config.toml
model = "multi-label audio tagger"
dataset = "synthesized solo parts of chorales (CocoChorales)"
train_examples = 39062
time_shift_ms = 50
n_mels = 64
hop_length = 320
input = "log_mel"
spec_augment = true
win_length = 512
arch = "convformer"
norm = "layernorm"
norm_position = "res_post"
activation = "gelu"
layer_scale_init = 1.0
parallel_block = false
moe = "top_k"
drop_path = 0.05
num_experts = 32
moe_every = 1
expert_mlp_ratio = 0.25
experts_per_token = 2
shared_expert = false
patch_size = [4, 4]
conv_stem = false
depths = [3, 6, 6]
widths = [48, 96, 192]
kernel_size = 7
num_labels = 51
mixing = "mixup"
optimizer = "soap"
beta2 = 0.999
lr = 0.0029
beta1 = 0.9
shampoo_beta = 0.999
eps = 1e-08
precondition_frequency = 16
max_precond_dim = 1024
one_sided = false
adamw_lr_other_params = 0.00079
grad_clip = 1.0
steps = 6700
batch_size = 256
epochs = 43.9
lr_schedule = "cosine"
final_lr_fraction = 0.01
warmup_steps = 670
weight_decay = 0.0
adamw_weight_decay_other_params = 0.05
Rows from block 10, named by matrix and row number. Each number is 500 + 25 x the weight over the matrix's rms, rounded and kept within 0 to 999. All counts start at 0. Numbers have three digits each.
# pw2: token mixer project (model.blocks.10.mixer.pw2.weight, 192x384), inputs 154-230
pw2.18:503456477549506489489525502514525504467524495456493544521505488453501478529524504498470517481471505504504502474535522494537536496502465456514505479511490513504506514483506488486534507495505500479519497467510458483520524470489542521
pw2.19:455552484493510512547483474515513483512481505504495521479511477500456560567526454482524513534496483464538512513539472544500545496538428526517502475530514473503456510516504511514530495491497468453451516483516528551499485476536534504
pw2.20:434515539504482525518506478515488452484508474516491499505434517512484476521476470490526532497494531473504493480468505510472492507498524511487505463528529487476522491485509515535494516522505493480484525488503523454475495480454504518
pw2.21:562487506514513464515511527496540530457516492488437478494475521550504485472516452499516516549531487446555505524529531533543478500484472543498489494495551524508495520452481504496503521523487504468532486493521488519470457528508511463
pw2.22:464522497548457468496483506515485474514503479490518508546518521468475529517477454509509476514501526484450481503521483488492502490524518506467511454506490517499509527526515465525501449490479541507490461537488489497510470505505487477
pw2.23:529472494462496521505500492503541511499525511447505505467507495484499478487518459515470479485488494526521476518495521463491457466472518540556492510527469520490496509495496504525534501448493458571519486509470534496517465457440505522
pw2.24:501526503553498486481521472479494570508544516522471490520430514521516479482476544514521496477485529522497479515536513520468515529475532550476470465518493503467459507532506462518513542504492470509470502486516499519491537510543513516
pw2.25:529575516515477494506526517510500525476511499551505497537505502523520515517510554501479522551514547516492482525503485547475566494470494489545567502503545491490545486513515508496517506512499470501508497529493472494532524506544483503
pw2.26:503493497478562466470505507530516474477532532506496479494524466525512511497483478520468492497499522509495456514480493523479485504477483495515485476507526510520519502512510493498466476460490521499506502477542505519498523493481517475
pw2.27:498494521456495539498501534486497511504537550509543486468482509486520499497470496497515505471529539526506527510482435529525499471494547503498527533518524512483469514475521467518521513523499542521441512507519485528498493471485494489
pw2.28:507484539449465480448527544506531497491510464509522480501539537521481482513532478505519506554512493510482506489489486467492508514505480504477522499469507518507473547479444490491482498507484496515467541551514457509480527500524484496
pw2.29:494536539536501502484520525489487512463520490488493528509481523448515488477497476475473493478516511512476533499519548528527496460468527502513511497492512487513503486522515512497535485490551534472530479522461513423454488473437505485
pw2.30:541524503516504533495504495503507525504519448506483495527527506495498502530492555515490481498503481472517489469491469489473495506516486479487485471484525492470516506539521459503452515521531485520528491529465483545501427477531536511
pw2.31:489451497487477460459514523508495476509520519494514520489489448517522465489484536490488562500501524506499502473467511477543506514526511505463482523528478462489499492474483537500469553494485471497511504497532495483488516468513559535
pw2.32:552505508536495509530445479475488459469490519495526465498509517487507508467526527512493502483503479469504503489456532478473486516522479519535491487507476467505491516572486465503524498514479510441505499480515473510506530487503514510
pw2.33:517534479470523494495496470484526459487500500515507517517463504500527502510526513495545519494522520510520511539528495480510454482532526529492524533555454503508527483498490467494479507447492476535490485508510465485524518504521477516
pw2.34:530527469505498462497474564514499561526500495486509463515502509532510492530500432528519504486505500481514501493493492498472490534490533494541463528472498454522504442505515470531465534489527486505510514501513494521505531574498482522
pw2.35:449500487491478530530450520523483521531480471477540506471464472520517519453557467489465510449454473493514513447500480483529532484490469502494520513486516481523514462509479521492507514516498513515501509511529521489508526489480496515
pw2.36:471446510461480481487499490509516506518500488473509528511517464459489507471464506488484475496508492408465479518512536497516493494507472484471504531541466504483550524502488521485476527506496534535505477494459503444476491502481485515
pw2.37:528523541505521515456515503520467508508497504512484506490478500508509485503504507495451491490491460493515541525504493469492470483505470542525494479494528528510505470518524496481500536520544516526499494520539481557495495515497451547
pw2.38:523493538489511500485531511512511498479496464527459510488527491505497435515493476469511472504512498483519500506509492547525496468505475490511510508497505486536499520467525488536537451458513531481524501544535496520519531511518500467
pw2.39:494475490468472479509521486493484507511482509491506498490545499500448493544514487501531490480495561477517514532478499508535521485486525513523513514525489529507489484498525505521506468473458536489500496491454500473527495509491497453
pw2.40:489499476490525495448497451505513520519533486497516529509503447489505489462469552473536486519494538475454470500495486456512493518481506494480544488491454457506475512490503498533516500513507521486522482505526495483467490500499502493
pw2.41:503555522492535495507480521483466517517506505476475489462512515480476513450512446473550484485519513470455516518467457491514498511498510509473503478527469495484480459509522539489509504512538507484508535505514506474498466506479494511
pw2.42:531483482481494507497521511520474524434515489484522523445484468529500439459503465493511491523506486495506466499457481496505504486497526455477485515530534493518502495492494526521506462495454445527490557497497492509516503520442480467
pw2.43:497495511525487538539502499571491502496475529531538488519518471495528522480468497503515514501490511507541475530484529495465492492515514554505497478495518489522503511524501500459540511499504484475502475486494477516523495501501488514
pw2.44:546456476484468503546523511501518522521462495498490485515511518494569523519519497514472525511476481543514531478510507516489568480490553548484508524484493478495538506454498475445481497533535531496539505510490467443466518527454485525
pw2.45:512519493455454473495479527493451510499518506486465500501532500480495531457550506447493489504506487496582509499520551507505454537491465498519488506522473498503472455520496503515516475523503516512538517496467486502490506512489484544
pw2.46:481489504436463512499526500493523540483473500504450508513504498511512529488503481500496483470488490499517465482489459471515500483530481473490498501489481506511508496481482491512514454501488506501486556501556519514512459482506496517
pw2.47:515519518532513517498490491480554476467484489514494487492525484508497493483503454492487552483498478499494495500512517502516499485493520538464528507451520468529491475451498448452513510439479514508512512471476535472525491529512520516
pw2.48:502534502473492447493479536501512476551493518538488456528511486488487507511527462527500503476508503489532523475515471525516530540492534479525499515515493514448528470541484455455480503538533487462482497516488516521514493478485522508
pw2.49:506509507468470546530470503479488551486457519482463509494481483518532536478544478507518498514491491558466488469511524515512530467523542479514506505517532494467488475521519517485489490531456513529514505476507455533547494512466495504
pw2.50:466432509539470527474512510508529497536470503482503502527478513538500467488542488500501543473466486486458524496497585554513526483500517573483480486502508501490447497524500515514519479514512498460485484482521451545457483502502500530
pw2.51:543482496531474485466533462482508515522503559491500471517485491457515535508500474472479487502515504534522506494529496496505530494515471506511523489507523477488471513487518480475544489506507517482482507533519462563464533492521457479
pw2.52:514475487503458498487468453499535553508508508513461530497463510484545502559477536486522494509529486536508513503514493520510546478495493544532503515512521493498480486481516511511534503516524517480468496500522538504514505525477488487
pw2.53:543504506484500513465484503470483517487475521505510453498527510525483530490495530481511521515510499515562498501495474487494471486469530501487511492504499487481538507478490529490474475496508515495446515508547497505478481474509526514
pw2.54:524517478518529423509513527528494483521482494515545495494525509460536524474519534465507487477502522508442534512498513503495444490520516461473512456491473469529459510488520504505491508476509486476508494499496533507505494529493506506
pw2.55:481537528520513513516516527500472450507450491497490445509504524482469486477494515496516485519476515466515509468485523469473475531522463546465511492469536474546513471541566525460491499510499535496474491489473454472522488444500481493
pw2.56:517495506517464476448504504492509486539464498511568443519521511530445505512513550503527491512500511534534502485509520471471562506513487490541479468496464480471494482472516493516532540556497487511505519494484553523497477515527533514
pw2.57:523487478517465485488492516501520499499499508485519490528484495492573482539510514502496489500481520468498527514517490508486497502529476479465496461493450475491461511484503498521498543508491457449501461509468497558505513498532527495
pw2.58:540495519494521507529513523498523557507491528485479527478501532477533536501501454511523498506522542506511508498503467503473495516509537523483532481506462467457539496495482479503484516531520526484517499522455550433477507546477470475
pw2.59:537512520533510538542473501483473509483547492486546480527519522459491507524490483488483482447473495526540529527491501528513508518500484473510497490498511474481496486486496484508462501501499467520490508489485468451514498436479482509
pw2.60:506469476484491505528505524510494475520523462488546521476507476474506487521470547499461499517521490492498529514515449510526458502494492539551480457495496529474514492494493476476549495461456500515470499495541529484497525478498513459
pw2.61:509518508505498491456533517476495512474472470485489549519521482532474488468463532446503546497502480485522514503472530481505516486552502531498506500507428470540544511524458494491506426509508536514465478506482512416486490533498483515
pw2.62:534460462489509503483511543501484501491566467467489493530513510517513536504474552500502490454521500470454511499466465565518527512483476478541490499497541541520492488504490506462514526522495546514509479502505562492519522499500503555
pw2.63:489530502492494482507447532519474484485472501495497523465499516539519449459523502501500504560506497473494485518505505501470486487478543537552501470481529539516502509496520503519539519482500493510530500472514500449484468520489499477
pw2.64:541474497481510485462504488503461481553474486492477521498501502506469524481500480510532490518491480525534503440461462493460500502504506490514491520473544507518499510497503489477538498515506494534491447522463500479500512552515481526
pw2.65:542480557479491473489532489471566482494451483488503489519495528530468510527505542530438477488487491470535515538523492476499461515545493486492477521452539496518522516510519468524491470505501462504502512496500527489493487518518530504
pw2.66:515496520487504464475521500482532497496517521515489519458488480509528471525514452524487505491499504499554514482512473524544534517516496510478506468443494512528514483485511499514499504467513486453460518509508506542519513506518521510
pw2.67:490485516508495474444519481507480500498498493509493493516519512496548512457521552479480548528529508504503486515466474520481504497482515525509492478504476545481499449500516503510481527527478518524496502518500540493494524520479455486
pw2.68:496502505490504508490508472476487498501506462490483517466499488452497516548531477530510532487516481475498512477491515507487514517486520530479516522488592502521508479536485521495494487466519473481496508518491490516488493501513513477
pw2.69:510475480519481489503507478472542526502451499492504521488507467499510498470481515475486534511475534489493499516539481546502441504515517515507498434484490513477493513503547433518506516491440472492493500499493482544531526522538484473
pw2.70:554508504511509501523508476521487476512500512495514516495527502530505476514466468529455498537490540511461539466507430527481540493488527529555472504467497507505537492448497505536534525473523516414498492510539490557509471503516513513
pw2.71:485500511508462508497537519532486529491517495475465525539495493504496493485519521517478458475493534513525437500522486503511476499531506537531493511532522492522475505501534494530527506518464463454454483514451557511505507468497498506
pw2.72:492502470487478495521490483531516523532507509483547508518528476491519520512479519487523505482502530470516498497486455543486536511467470517476510481530523437539515506494531486533531505522520512479492512505454488534525502502491499492
pw2.73:489503507503494504449492496511503544503513497504511493529478508496484482516499486460507504522511481509463496478488524525533513523500470490477501512457534530520526501500553510479485542470581498532506517490548539508542509487502505569
pw2.74:529471494523481476495522510530523525488510522491507481479517473494497496507441590456520450533495523506503464508491520499495509488466494450470495465503515553483489489495510494491490496522485527523516510517508446500491537514519523457
pw2.75:486479521514489505511483478527508470478559531519514494479499492496532552539492491519463507524491478510455475517499494496510505479507523517511501518525529578470502498540517522499526512496501501468499536481484494491504520541508485502
pw2.76:459531498494496482472468495485527463509444447523481530507520521484516511529556516518486507502491525506453508493492526438487485455542501533484515497498451504528470497533474513510472510506503494487481503483492495491450525518530541488
pw2.77:497496514483521515499493522498500488509526494461535479483485507469489534474509505534543524463503500527496478472487546470538494480532478530493538509509501448505464476503506512497536460526507477511488516528489508496485508455516488502
pw2.78:556484490510502482483487487492516504523511499522511487523470456530542469513482493503513508505490480522474471497515456496458506492514477505521493510514496501497500509524512548458497522494458499510494517513500517472473499487507526509
pw2.79:573505519521490511497521512509521456462501519497468492503529500471519485520491469491471497514517480483473480488513503497491507499486500507501531519531484483482506506505515475522521528537493482538478465519541490487502528474535481517
pw2.80:525524482507492485495491483485478464513516518471484446510503502505518512464492462522473512488508508552486486497479440482456490518490475521515496519499526530482488486488522489503493502502502497447487493509557502487479529523434479494
pw2.81:517491476498519458476479477535491481490501461528482515492478519532509515507537518490503545438483529480552494475481507547503559515505532499489492554478465518511475470495497507488533451503493555485500459470504504472536514484513501513
pw2.82:514515524502489485512515515462487536484505497480489507512491479543515505483475473487511541479495475493497491521501479513500539502471523479487463494473548478509518535522544483506520494517489509488518521483509524503515504529488500481
pw2.83:491461490485467518502511473464468501526510470500496486528521501510504487491490465514483480446507505508482510517472483508506479511478500501503514474483515472503552504496483492496542488539460488498537527505501458419506489492534514474
pw2.84:522510510488547482491447505495495523497522470514510451488516481519520527525494469494477486502456516505477474473529516488505469470467538489521506469511489542547486526471514525509456459500470512495504507528486532514486501502522473480
pw2.85:457517527473489522506493489495447535523509471500530495551496527516514476533498487481514498524494499469474513482530483473522514521483506458494494472473511500516528474453531484473520500488518515553522484486495483490454484500523484492
pw2.86:481517487477512504564517510535493473502468533516532502522493489516474540538517480511531496536481498534505511502482489508492465467520533511465493464509535458507525508538519510471518475530501484464468488515554468522541473498524512470
pw2.87:492534484523503508560482490531503508479493536488539528544550504487496531473471504455480511507498512510553473457518467447515470488475535492483523478487460480520523497490528467524468491521516516490488520539518467545519506455508496494
pw2.88:536518511465520507519454522517482493471458534486538496527502526488504503472503498543463504538521502503458483532479501506448502506459495520517511492468488563542487511544501448517500495510507482481528485502530490500486469547487491518
pw2.89:527491502460452511497500513456512542493529502480473529551477492481514455506479496526535450556470463469487487502501493544503569502499472538526486517488445476531440516510507456476448462499517467563530507493566473491505546537508429522
pw2.90:502499495509468558484513493492553503529505500505518532478462542488517502533461520515490480460424508465454465534496451501480504522557522501484520477474460524528477525462510498503462508484514465471484528529512480517487507479517498477
pw2.91:519483518476521487508481495522487497510489510459500530509507541525462507497472453535469527539480497485475503489477480479538538509530463492501520460478532492471459513493524483490481544531512533509535522504473544489478506497457473517
pw2.92:477520524510535493481525495560499521515485526490484506516537505531482498473516522521449473485526511527534492508506432536442469486520498475509488468464522452554512470546497454509481528481497452475549522509511474493489528476487517525
pw2.93:517457512447508498516478477494490456501523486525482549503532494495496578523455501514472524528468529489520423491492474537501522494518470516512543512494498509494505499446496485489457475525499501478507543486531500489541501520483553528
pw2.94:532458509459453442485497473500519512516530496502477507503492501495481538492496524501476466458550504521484523510493530483497506508487545489486501543468515468489485549496481498479484475519496453523495470484505511477509508505504445478
pw2.95:484492482512476513469505487521513516502524493517505485530496547493465476458484547477480486468520495539495496511517439499488490523495486466475490496480539484522497514460468503505499509427474440481513514481482505554482479516531533509
pw2.96:458519509482496516487541499472519538510503506464502540462519470494495507479521491508512480477519453479508510484543435475427509529543476492460532536550455465503500481509493529505488522472550529473494541516501539492476488524493493456
pw2.97:530519540516439486477502495479476498485527496512515495500523485524511482536510486517490506560506519501483505510483452514486486468518503473456495524511470503491518566490513475527492518515476510507494514533477487500497511488543524486
pw2.98:504452488540557460449478487508492493536516521471462484468522467471477557528483493514504430523495504509558530469494478476489544502543530500508499522518497476546494507486471517427509461505491505542488505477490460476480513558492492507
pw2.99:594506504501549503508494531447481501493498512477516505472483513495512488480481438524465559445473496520553524555482478534486507471484495446491494485464509475492502511503483491499493461521497492524507476558495535566481516496530495526
pw2.100:480480503481500523477481474497485502515488501481502480496505511492497510406526468482535556463521517499561524495500501504564545471513475474534476483487527548507463506552488499508499547511460509472519501500479490530500499520483519511
pw2.101:460464484505474488500495458462497499506489480514489492497507521509531502479474512500502482504505506502470484526537474481522505547541499519458497530519514484516472483526507482504502489517501475543524480502513499552481495527490508512
pw2.102:525483480516546526509535490488542456463551505515512466531507529517482481516507522495516484504473480490556525527502493496472531495477480502500477534502530506473506496486511488488515479441526486503555507477496506422529499459516469510
pw2.103:514479524507461540467526482455497504491495538493528512509515550495510495499470450504488488517505545452461502491503498480481501543471455467504517518500534499495488464489511490494517483506518489534508505497477508573524479462561492491
pw2.104:522541517496485502513544489480475522503493583492522506497453501545511498499496504507495508509516490492484512544491520462504433525502488487468486508505494528466454494463506493532497482482513465506510491461490473456492462515502459524
pw2.105:504511495505489488540514468515474493499520511490490467499482494501499546530504502496519520499487508504497508487513502502482507501475514560523493535529485452515501483500481514508450527522493516550477560517461523528480499533506511533
pw2.106:525482489525527516514549492458505493487540500521532504480507477492466468467483521499456479480510525512502483503489521456492535483528485517501454492512555489491472524452519469500477524516498511491511506488489515516472466537446495517
pw2.107:491480470490470504471495486478521495491467496496509471490483487477499462475517495473523502439504480499483510509512520510513476496535489490490518522476478465540497494492505511515499556488473533486480475491482455531490487494527496479
pw2.108:505484504509505470502488502532513475529549493470477487488511512530536483494476535470520435529523483503462487479529545463513499473484486464493489509479501501508499492502488469530548504485486514482485528483526495527523517496455493510
pw2.109:518478471497505503472488441511463467515513496521569478498547444529505495521521424450518490506512508475468492457462471477514524498502496517506484506507510504495525492544497513453501503509534464514501502519465512513517497548511481529
pw2.110:513577490493482503550495499482525523454499509473519468527512518528497550512475501500520512491502463477510508493479489519528477501463462485516537482497493487511507499452486495466500508487499527495494522531502508476518506514515485468
pw2.111:504484503508503478510471499494487452493532473517475517493528520461550485468514469501513487489538492510495481521496532457500533492480516489493443505505496555506507482545508506544470504505498494521526464472486488472468514486512524501
pw2.112:510511469462548499499490516494507491544510491502479470508465560519517505495501468489501505514528511522531486467479455472501464475462506515483535497470432541532527465482482475525519516465495504477491515511502475514518532466540490508
pw2.113:512468509454486489472511477525564519512453475538510512500517505482498492474518497490507440476503493539485503531503495467494528501472482488488531505534487511519493476460503478494519511492516496464489517515482528439477510497482489473
pw2.114:503502497460523478409506483501501460518532515509513500523479486510484469464491493517534472453492478462491457490473519499476500527495515498523494487511502524489484503509476564531489551507491489510486467532502509537488483502510519461
pw2.115:495475521486514525482533510514536526549490473484474548488524491499471526505519506493488442499534527520519476518484544482479503486503459506448498477515466514492483531481539512506490536499492518477526506513523544510502470517466471488
pw2.116:562549462497522501513536493559473502498519491527489504491505488513485477535536484532529481492511508475498516465541479465519519490485494527497516502501454488510484496510531488507497508498501507488514531518501493561514481495474499527
pw2.117:495465543483499520482509500488478441518505472529486478534477466505505493489549508523493502493502530515537497504466548491531487502466460514480512519424496521494499497510505532502485482560500451475509450506465485519494503528503516483
pw2.118:527469491510506491499497455494518504511499478536513501510504541510494469505500519508494483490528488517516512486446501504474579499511502483509483514513551486500506528516521527506475484454515478521511548488502517478526531501524489485
pw2.119:524531512523485506549482441529472470516521510517499468472453502500532475542472484550488517476518511495515491499466490493528482517479506460471503438457466558487532525491519517504509494492527517476502492496487514546503529504531484489
pw2.120:537499479522465535474527501526516462521458485478517491457488515475522472497477540499480492517486500517521449526489519529477522518509492515514487480503554492517511505537532505500500472487487516533514474486505469449524530467509460512
pw2.121:503453527482477531497483489508550529502495487509504477498497507482555516515460527475479502570547509465511459512522516557506519491542493505539533501497485480478499513501513532466515494474532488509479489501494525463525487470507509523
pw2.122:547509515522499517474488473467502526531503511473488510525454465516471522529494538503452549537509526502487485521483470524511465529532537493506484477483494500482497507489549471491531525497534542527480491500462492498506484503528493497
pw2.123:528489491515509531481526545477507510490522452494506522473423507511526494525529467497501514524529509503508539501487470484455522543554529493519486504461500463447510517494489471465481492494509471521497512497503528484495457495492483500
pw2.124:517448478470474508482514511509474477520541506483546521496488494473500496478497497469486508493499508497471452542505533524486442504499531482452499460472456518496539518533520452519507525461493527498503518515500498484492467516544506490
pw2.125:528492522520487530520494548468505491504524519489507486485481486573486516480501486483481467546491515533454481477503500492520508481494512535499465445476557531494482518473492501498506499545481514506501470535529482509489504498465512483
pw2.126:528524466505504561520524562457486481488500501514468523497465507504418494499478442449471520535509490517504503485534500514541494483535549489520513485453514511472461492459537502519503479501488499496541478530448462553464514470445509496
pw2.127:509479515494493543542445481483513485505496480510483504508473492566518496512495495507498492476481506508510493536493500483494497496495457491480507492517525490510498545475498474534476495515490470497502524497480471512505476493538507491
pw2.128:525495515500519500525515496516503522476510473492530466484514513483534513496478485522500456479516513517519482490493485504506465493485513465519536482511512473505512538491512557521540518488501515484494499530484524524484493505565487493
pw2.129:548490504518491465527502521531535490508512497496486489512521541506531538513492524520553520466458458455506478549478479525478515494515477513474521501475471513491486461552524527527497516536500491505513497542506513450506524469539527486
pw2.130:509486483485493492483501488494479474519488499499476483536488573586495524511532530489470522479500497524499468546472485512528539520464504494529502487481535526479472463515484529482497529531499477493519441512473494481483489469524514525
pw2.131:472496539548492515500519506429492508490496519536498495480446496496479470502485516485498498472513484504509481506535496462541454483495554477486526489506552516453520544497466493509517462517482531461491495510531522534496531523478559480
pw2.132:514480484489439517544513453477469508507494524495538423508513454476497531507465470526491546472493499493476532475523487460514469485482490528471486491536541492475485503535516485494510489452488569536480511512520513488504484505508489515
pw2.133:534482472577483484471491487491510465514485519515516465519480484491493491515472560480477517460529517481452494510459491509496493521488492456541452483495502509522526463523523511519488474472507510503491469486476483536508468443532547520
pw2.134:537509536526539502494512495507534521478509492529513489524551493491517493524465504530513507515485511546533510506533506498496485501518478508493511484504592502480510487478485480514518512458474494502510553556512525531481484509510500538
pw2.135:525543471531489514550493499527475490472515455500489478513546444465488505538502520473452471519469479559542545468461525513539473499515519497533513526507519480554510470513493541462495495509480492518492502500486501446436516462500463514
pw2.136:461517484519508546510497502482500480485513500501515493516544453480537467516524457503487494501493541533515560544565466518499488532523489514521527507546509480515521529495513528504505511515471534546487485505514513479505503514493493445
pw2.137:514486512464497510491508472458500500524468536522532481520492471522469524486485559527523506518508497518462505459525536465525544524544530522477498483465483509500510526464524488493503530452514524508462463495528500510476475500469525526
pw2.138:476501535479475515513491512473515481500516509503512559523490459479526462521525468482502520466522551490507541476500535508507539491435534503526492457466473475510520531499487510514479490566498494499465496497487489490531493516484506495
pw2.139:554468478524513503523506518527462529503466475500523538507505493509532504526476528488481486520488472511444526508496480547518464497508495484500505497550501481495480479494530468499484480505483502521474501504500521518526486507549500513
pw2.140:533462482464498540478484468486503478500484557504489488518510496482513459538465504511494462530471506487464490456499499513470516479476489487504489474503452503533493494549489509456498525509512504543505470535552487449491515541501491539
pw2.141:499522490522529474460546524498474541485504515484517492458509520529512475506505460492506469498496501506483513443494485509467468493480517514516519561562494530483507461501477485528530499464553484513512524532508483456454508523468524467
pw2.142:496482515466500501468492498487499507504500421482458529460487528457471483528514534517487552497485521504544498487463477488507535511476498485472485528502488511473484509504498476512520481450493525505476520513512483505500503491477526523
pw2.143:465538474502537541531478476522496497534483470454530527488495491500525497509497444483470511517499491515525492482469503490507492499517470517518472534501511500494500508516513508477519457475515500491524530490497498491495500499506488531
pw2.144:545489488480523525504488506562483520523554486471534484513499517522464515493492578468504517518497501490562515452487518489521476497507502492465511472469507481511499454468574519510495476470547498496556526520532533469482494519483529528
pw2.145:531445499479470483513470505486513528490510466509521491538544508475522479508472478558502565539506502517538523547508589530507507512476524500464519531478521491534501481492527500466482460507477551502473463509514522489521508486481482514
pw2.146:502441493493463509506490484480478489521506568507531494489469521481465506497486520498539487473458497467443467449536525529477526489492489486483475529480496484508537462512502526465510527509515456554477509492536501502497509552547511514
pw2.147:501520499493498503534500535524522492511492494498507529509488493478464506521510576459480483483502545466505521544513580551498468502527503475524500480478498452467510516499494472500495479448530506451535509489494498495490484506471498462
pw2.148:478510484522512482500501474515511515516486507490506496520484488502470472483495515493495490515505459459573466502460484490502455472502475461499505570514516447494514476454497542439496483505482501490520502484507543485516542534483523511
pw2.149:571549479511518492528526502543515513487503482506486495542544480482487515427484490502477502461486519519524530492500520503493522509479486503479457508510436550498522496485504528535517501498526485507532533532519506479459494456537488476
pw2.150:485456508512480483547494467451504533502518495519529516503504524441514532483509499500487547527513494534537502484504501482446493499525505568482511485501476515524498457501464475476541513469485486509469473500493556497521503460534495513
pw2.151:479485493512510541475509449481487526528484477505500516478496492475492542485494495462507458512514515499480482520486535485482547479479486502505506501502540522527519517519489506526499466500495468482462512547498493514504494515484546484
pw2.152:504494538500490481573489487494482524496516493456521505494532502524508507506489496509511505493507454554447502531526519514521489513501534497509496518489482514473494497482511530483498455534495509549522463499537459492524476476480486581
pw2.153:488467477517502512530472493489479469510503531507514483492514504472524478482457488526544543477494497543453505478479504517496480492496456478480484496480479529500480508528516494500480468524490485478505481487501504509535477533530497477
pw2.154:490533506490509533504497504514517528560520479498521504496494516531488523510479452510503481496509525493491509462476501488492445522523504540466547533529501487508492508465462536519460495537520515500488482513483521453514520471501474532
pw2.155:528500478487493478510476487513500471517504505495481461508508491527459528519504494520466503499507496481502504480520491503445501519499479481438475488536468462520500527520509535503493511486501485509520496519485505524535499528518548479
pw2.156:461551514468535517476495501458498513495560478480482497528496507510490522476532553494475529457531456454501518485483528488478492512500511536496480530533481516518515471491472531514512527447495519509498524517477485493472485525532487493
pw2.157:522530518509486502504516483506500498498503471483471506526461518485474482500503411471479484493493497518539458526537505507511514502485502540532488500500504554468496531500519456493501460487520502470477489499480505530530516465499488470
pw2.158:534518498488474460429489497518478468518487484488554514546501479493493491465488480501494510481498541493501496506509537482488520532499498507520436497504507505474522512539534471471511530488518500496521482514450513475493484470532531515
pw2.159:445480513551487524518512445516497501468523490517487519466463500494496493466474518524511471492482513518460497486488506486437457515507472485529517518541450497472467545460512437522486474505515523526471486480524506443486544500525495470
pw2.160:493550477526477477549474511504552493517492528495476492449459554456536512472498509502453514481504563498466506514498551523474496491496489494482488490461553499500489507507489507531466503486509487488492535513486501484497497529497535491
pw2.161:556461478515527512488498514518501504532519500511522498495490525523498499483499503483479490493489535517512486495508466514470506509472522508491560508516463432526546472520465513509484472471505525496470521536494505453479485492508481523
pw2.162:501557546493517455507520519507476476501504456483540492500492540506557510499504539491507493522495519511517550471509436505530485486506528522480550454512480470484502498516520462486500485518479453469452534512486584490489527502513504485
pw2.163:506505481517504455483485503492480520431473469523503504529512521500491491500462492487526494568464518517508515483506468486523451466523481478479515499523492494483535477522512506486516473505540552510520517516523441480481508482481517514
pw2.164:518525494487496499544513504511519492532475500486429545494509495491504533498496504487467493508522496493513503496510467522505483505498477569510518497496512511502510493451504480494510484469499547493495514501485494513499521508568493481
pw2.165:466542497470522483515514483517465490546499523468483460477495499505484497530497519511492542521480479513460533481515531489477485527503569473539523520461482450495482513474532511516499478560479492523527434493489507488530487500571506462
pw2.166:514550515488507544464474542500455481499530515556515506511495489580473486484524466511474477528461496486523514514495543481488403440505509502483477527512515465530486513541507494515481516548461503522493510510456460492479485537463518477
pw2.167:512519521474503487519492492487519532509513489481509489522511509543463485535533512486518470522503480532520497489510503494472482477510490482533506511438511524512484513456518526481475532519463459518502496494492524514464462518522495485
pw2.168:525453488523527465455507496483494534473500505510546501490514501482546457498514423515537488491519460509499492490502546501501524484545481514487523494479519452475518485504506480509459509466476472567483534517503504516509487458522508535
pw2.169:555462478476552467488507462493510532493500504526513489508486522459516475537522491525534481435533535524524511519485503515483516506542506516475549527520489484509482535489483477493508505535521543465451502528507485481500464485481523506
pw2.170:500530526489524506532530516542513490496502442521433518494481510500480506503521486551474483562484478470465468476517524481488556461522503474497500499481504484498480490507507482517486527516520521523483516490459494476465504513510552468
pw2.171:477466489518504511472513487500537536492455490468461503505511518488533484468462452528499532493524493507531474497487479512490488529479446484500515469529470530485493472567506507518525536526461510470503510478442515530485508512518511488
pw2.172:468461525486506525454465530485476504457509505519502497525526494491494470522487470492539541476480511470455535514504532497492520469534513454472507532502501528499548490498498486463501498510473488503489484517487478534484495557536493448
pw2.173:522506478480496489468522505515478492494513459522494474481499506482522473507475521500489528472507488495483513484539523520497537497475510460490534474470479518499508494463474501534498494503492486482508538497460470522458485498507514508
pw2.174:463469547493517496523504492506492510499480503516496496491502487563525498498486515517500490488492519483483511490543499502475514520501487477491460509492465493501497445528493495513488513536548457493516544542525455557502493504439509498
pw2.175:495522494531510517561511491476493505495497482486475480471513502501520516494488493495528524482537527506506485507529505478501549514491485488512516523507493489536508493481520497504490449454521499490491513492533519540516531554510487502
pw2.176:465527465501522521499515529487523464472498499478514471499502491487528485503515518473491463528495491491521467470509508557482501494449514482549511479527499491496525502495506514535508530475492517508478535473501491556510466465527514486
pw2.177:485448489465485503527470508496478490508452519521493526538512502479515526464474488445509500496487530471505529544499480542485507519509532473471522471484499476499507498510514502473509496488532531525498486528507551496487469518494485506
pw2.178:505505542519496484547520471508539500483524511497467526484477520511486542544489527494495516496545501425533514489520521483527545509489441479549482525471490487500508461500493508486537518517516505478473538510500510481507516469527498513
pw2.179:486461523463517489499570543485517522517498486539458518516490503472510487502478518487491520502517497453561466467496473497472487477467460519502485514484471486500483508493458487488536527497488540475496539467481474500458513495567477475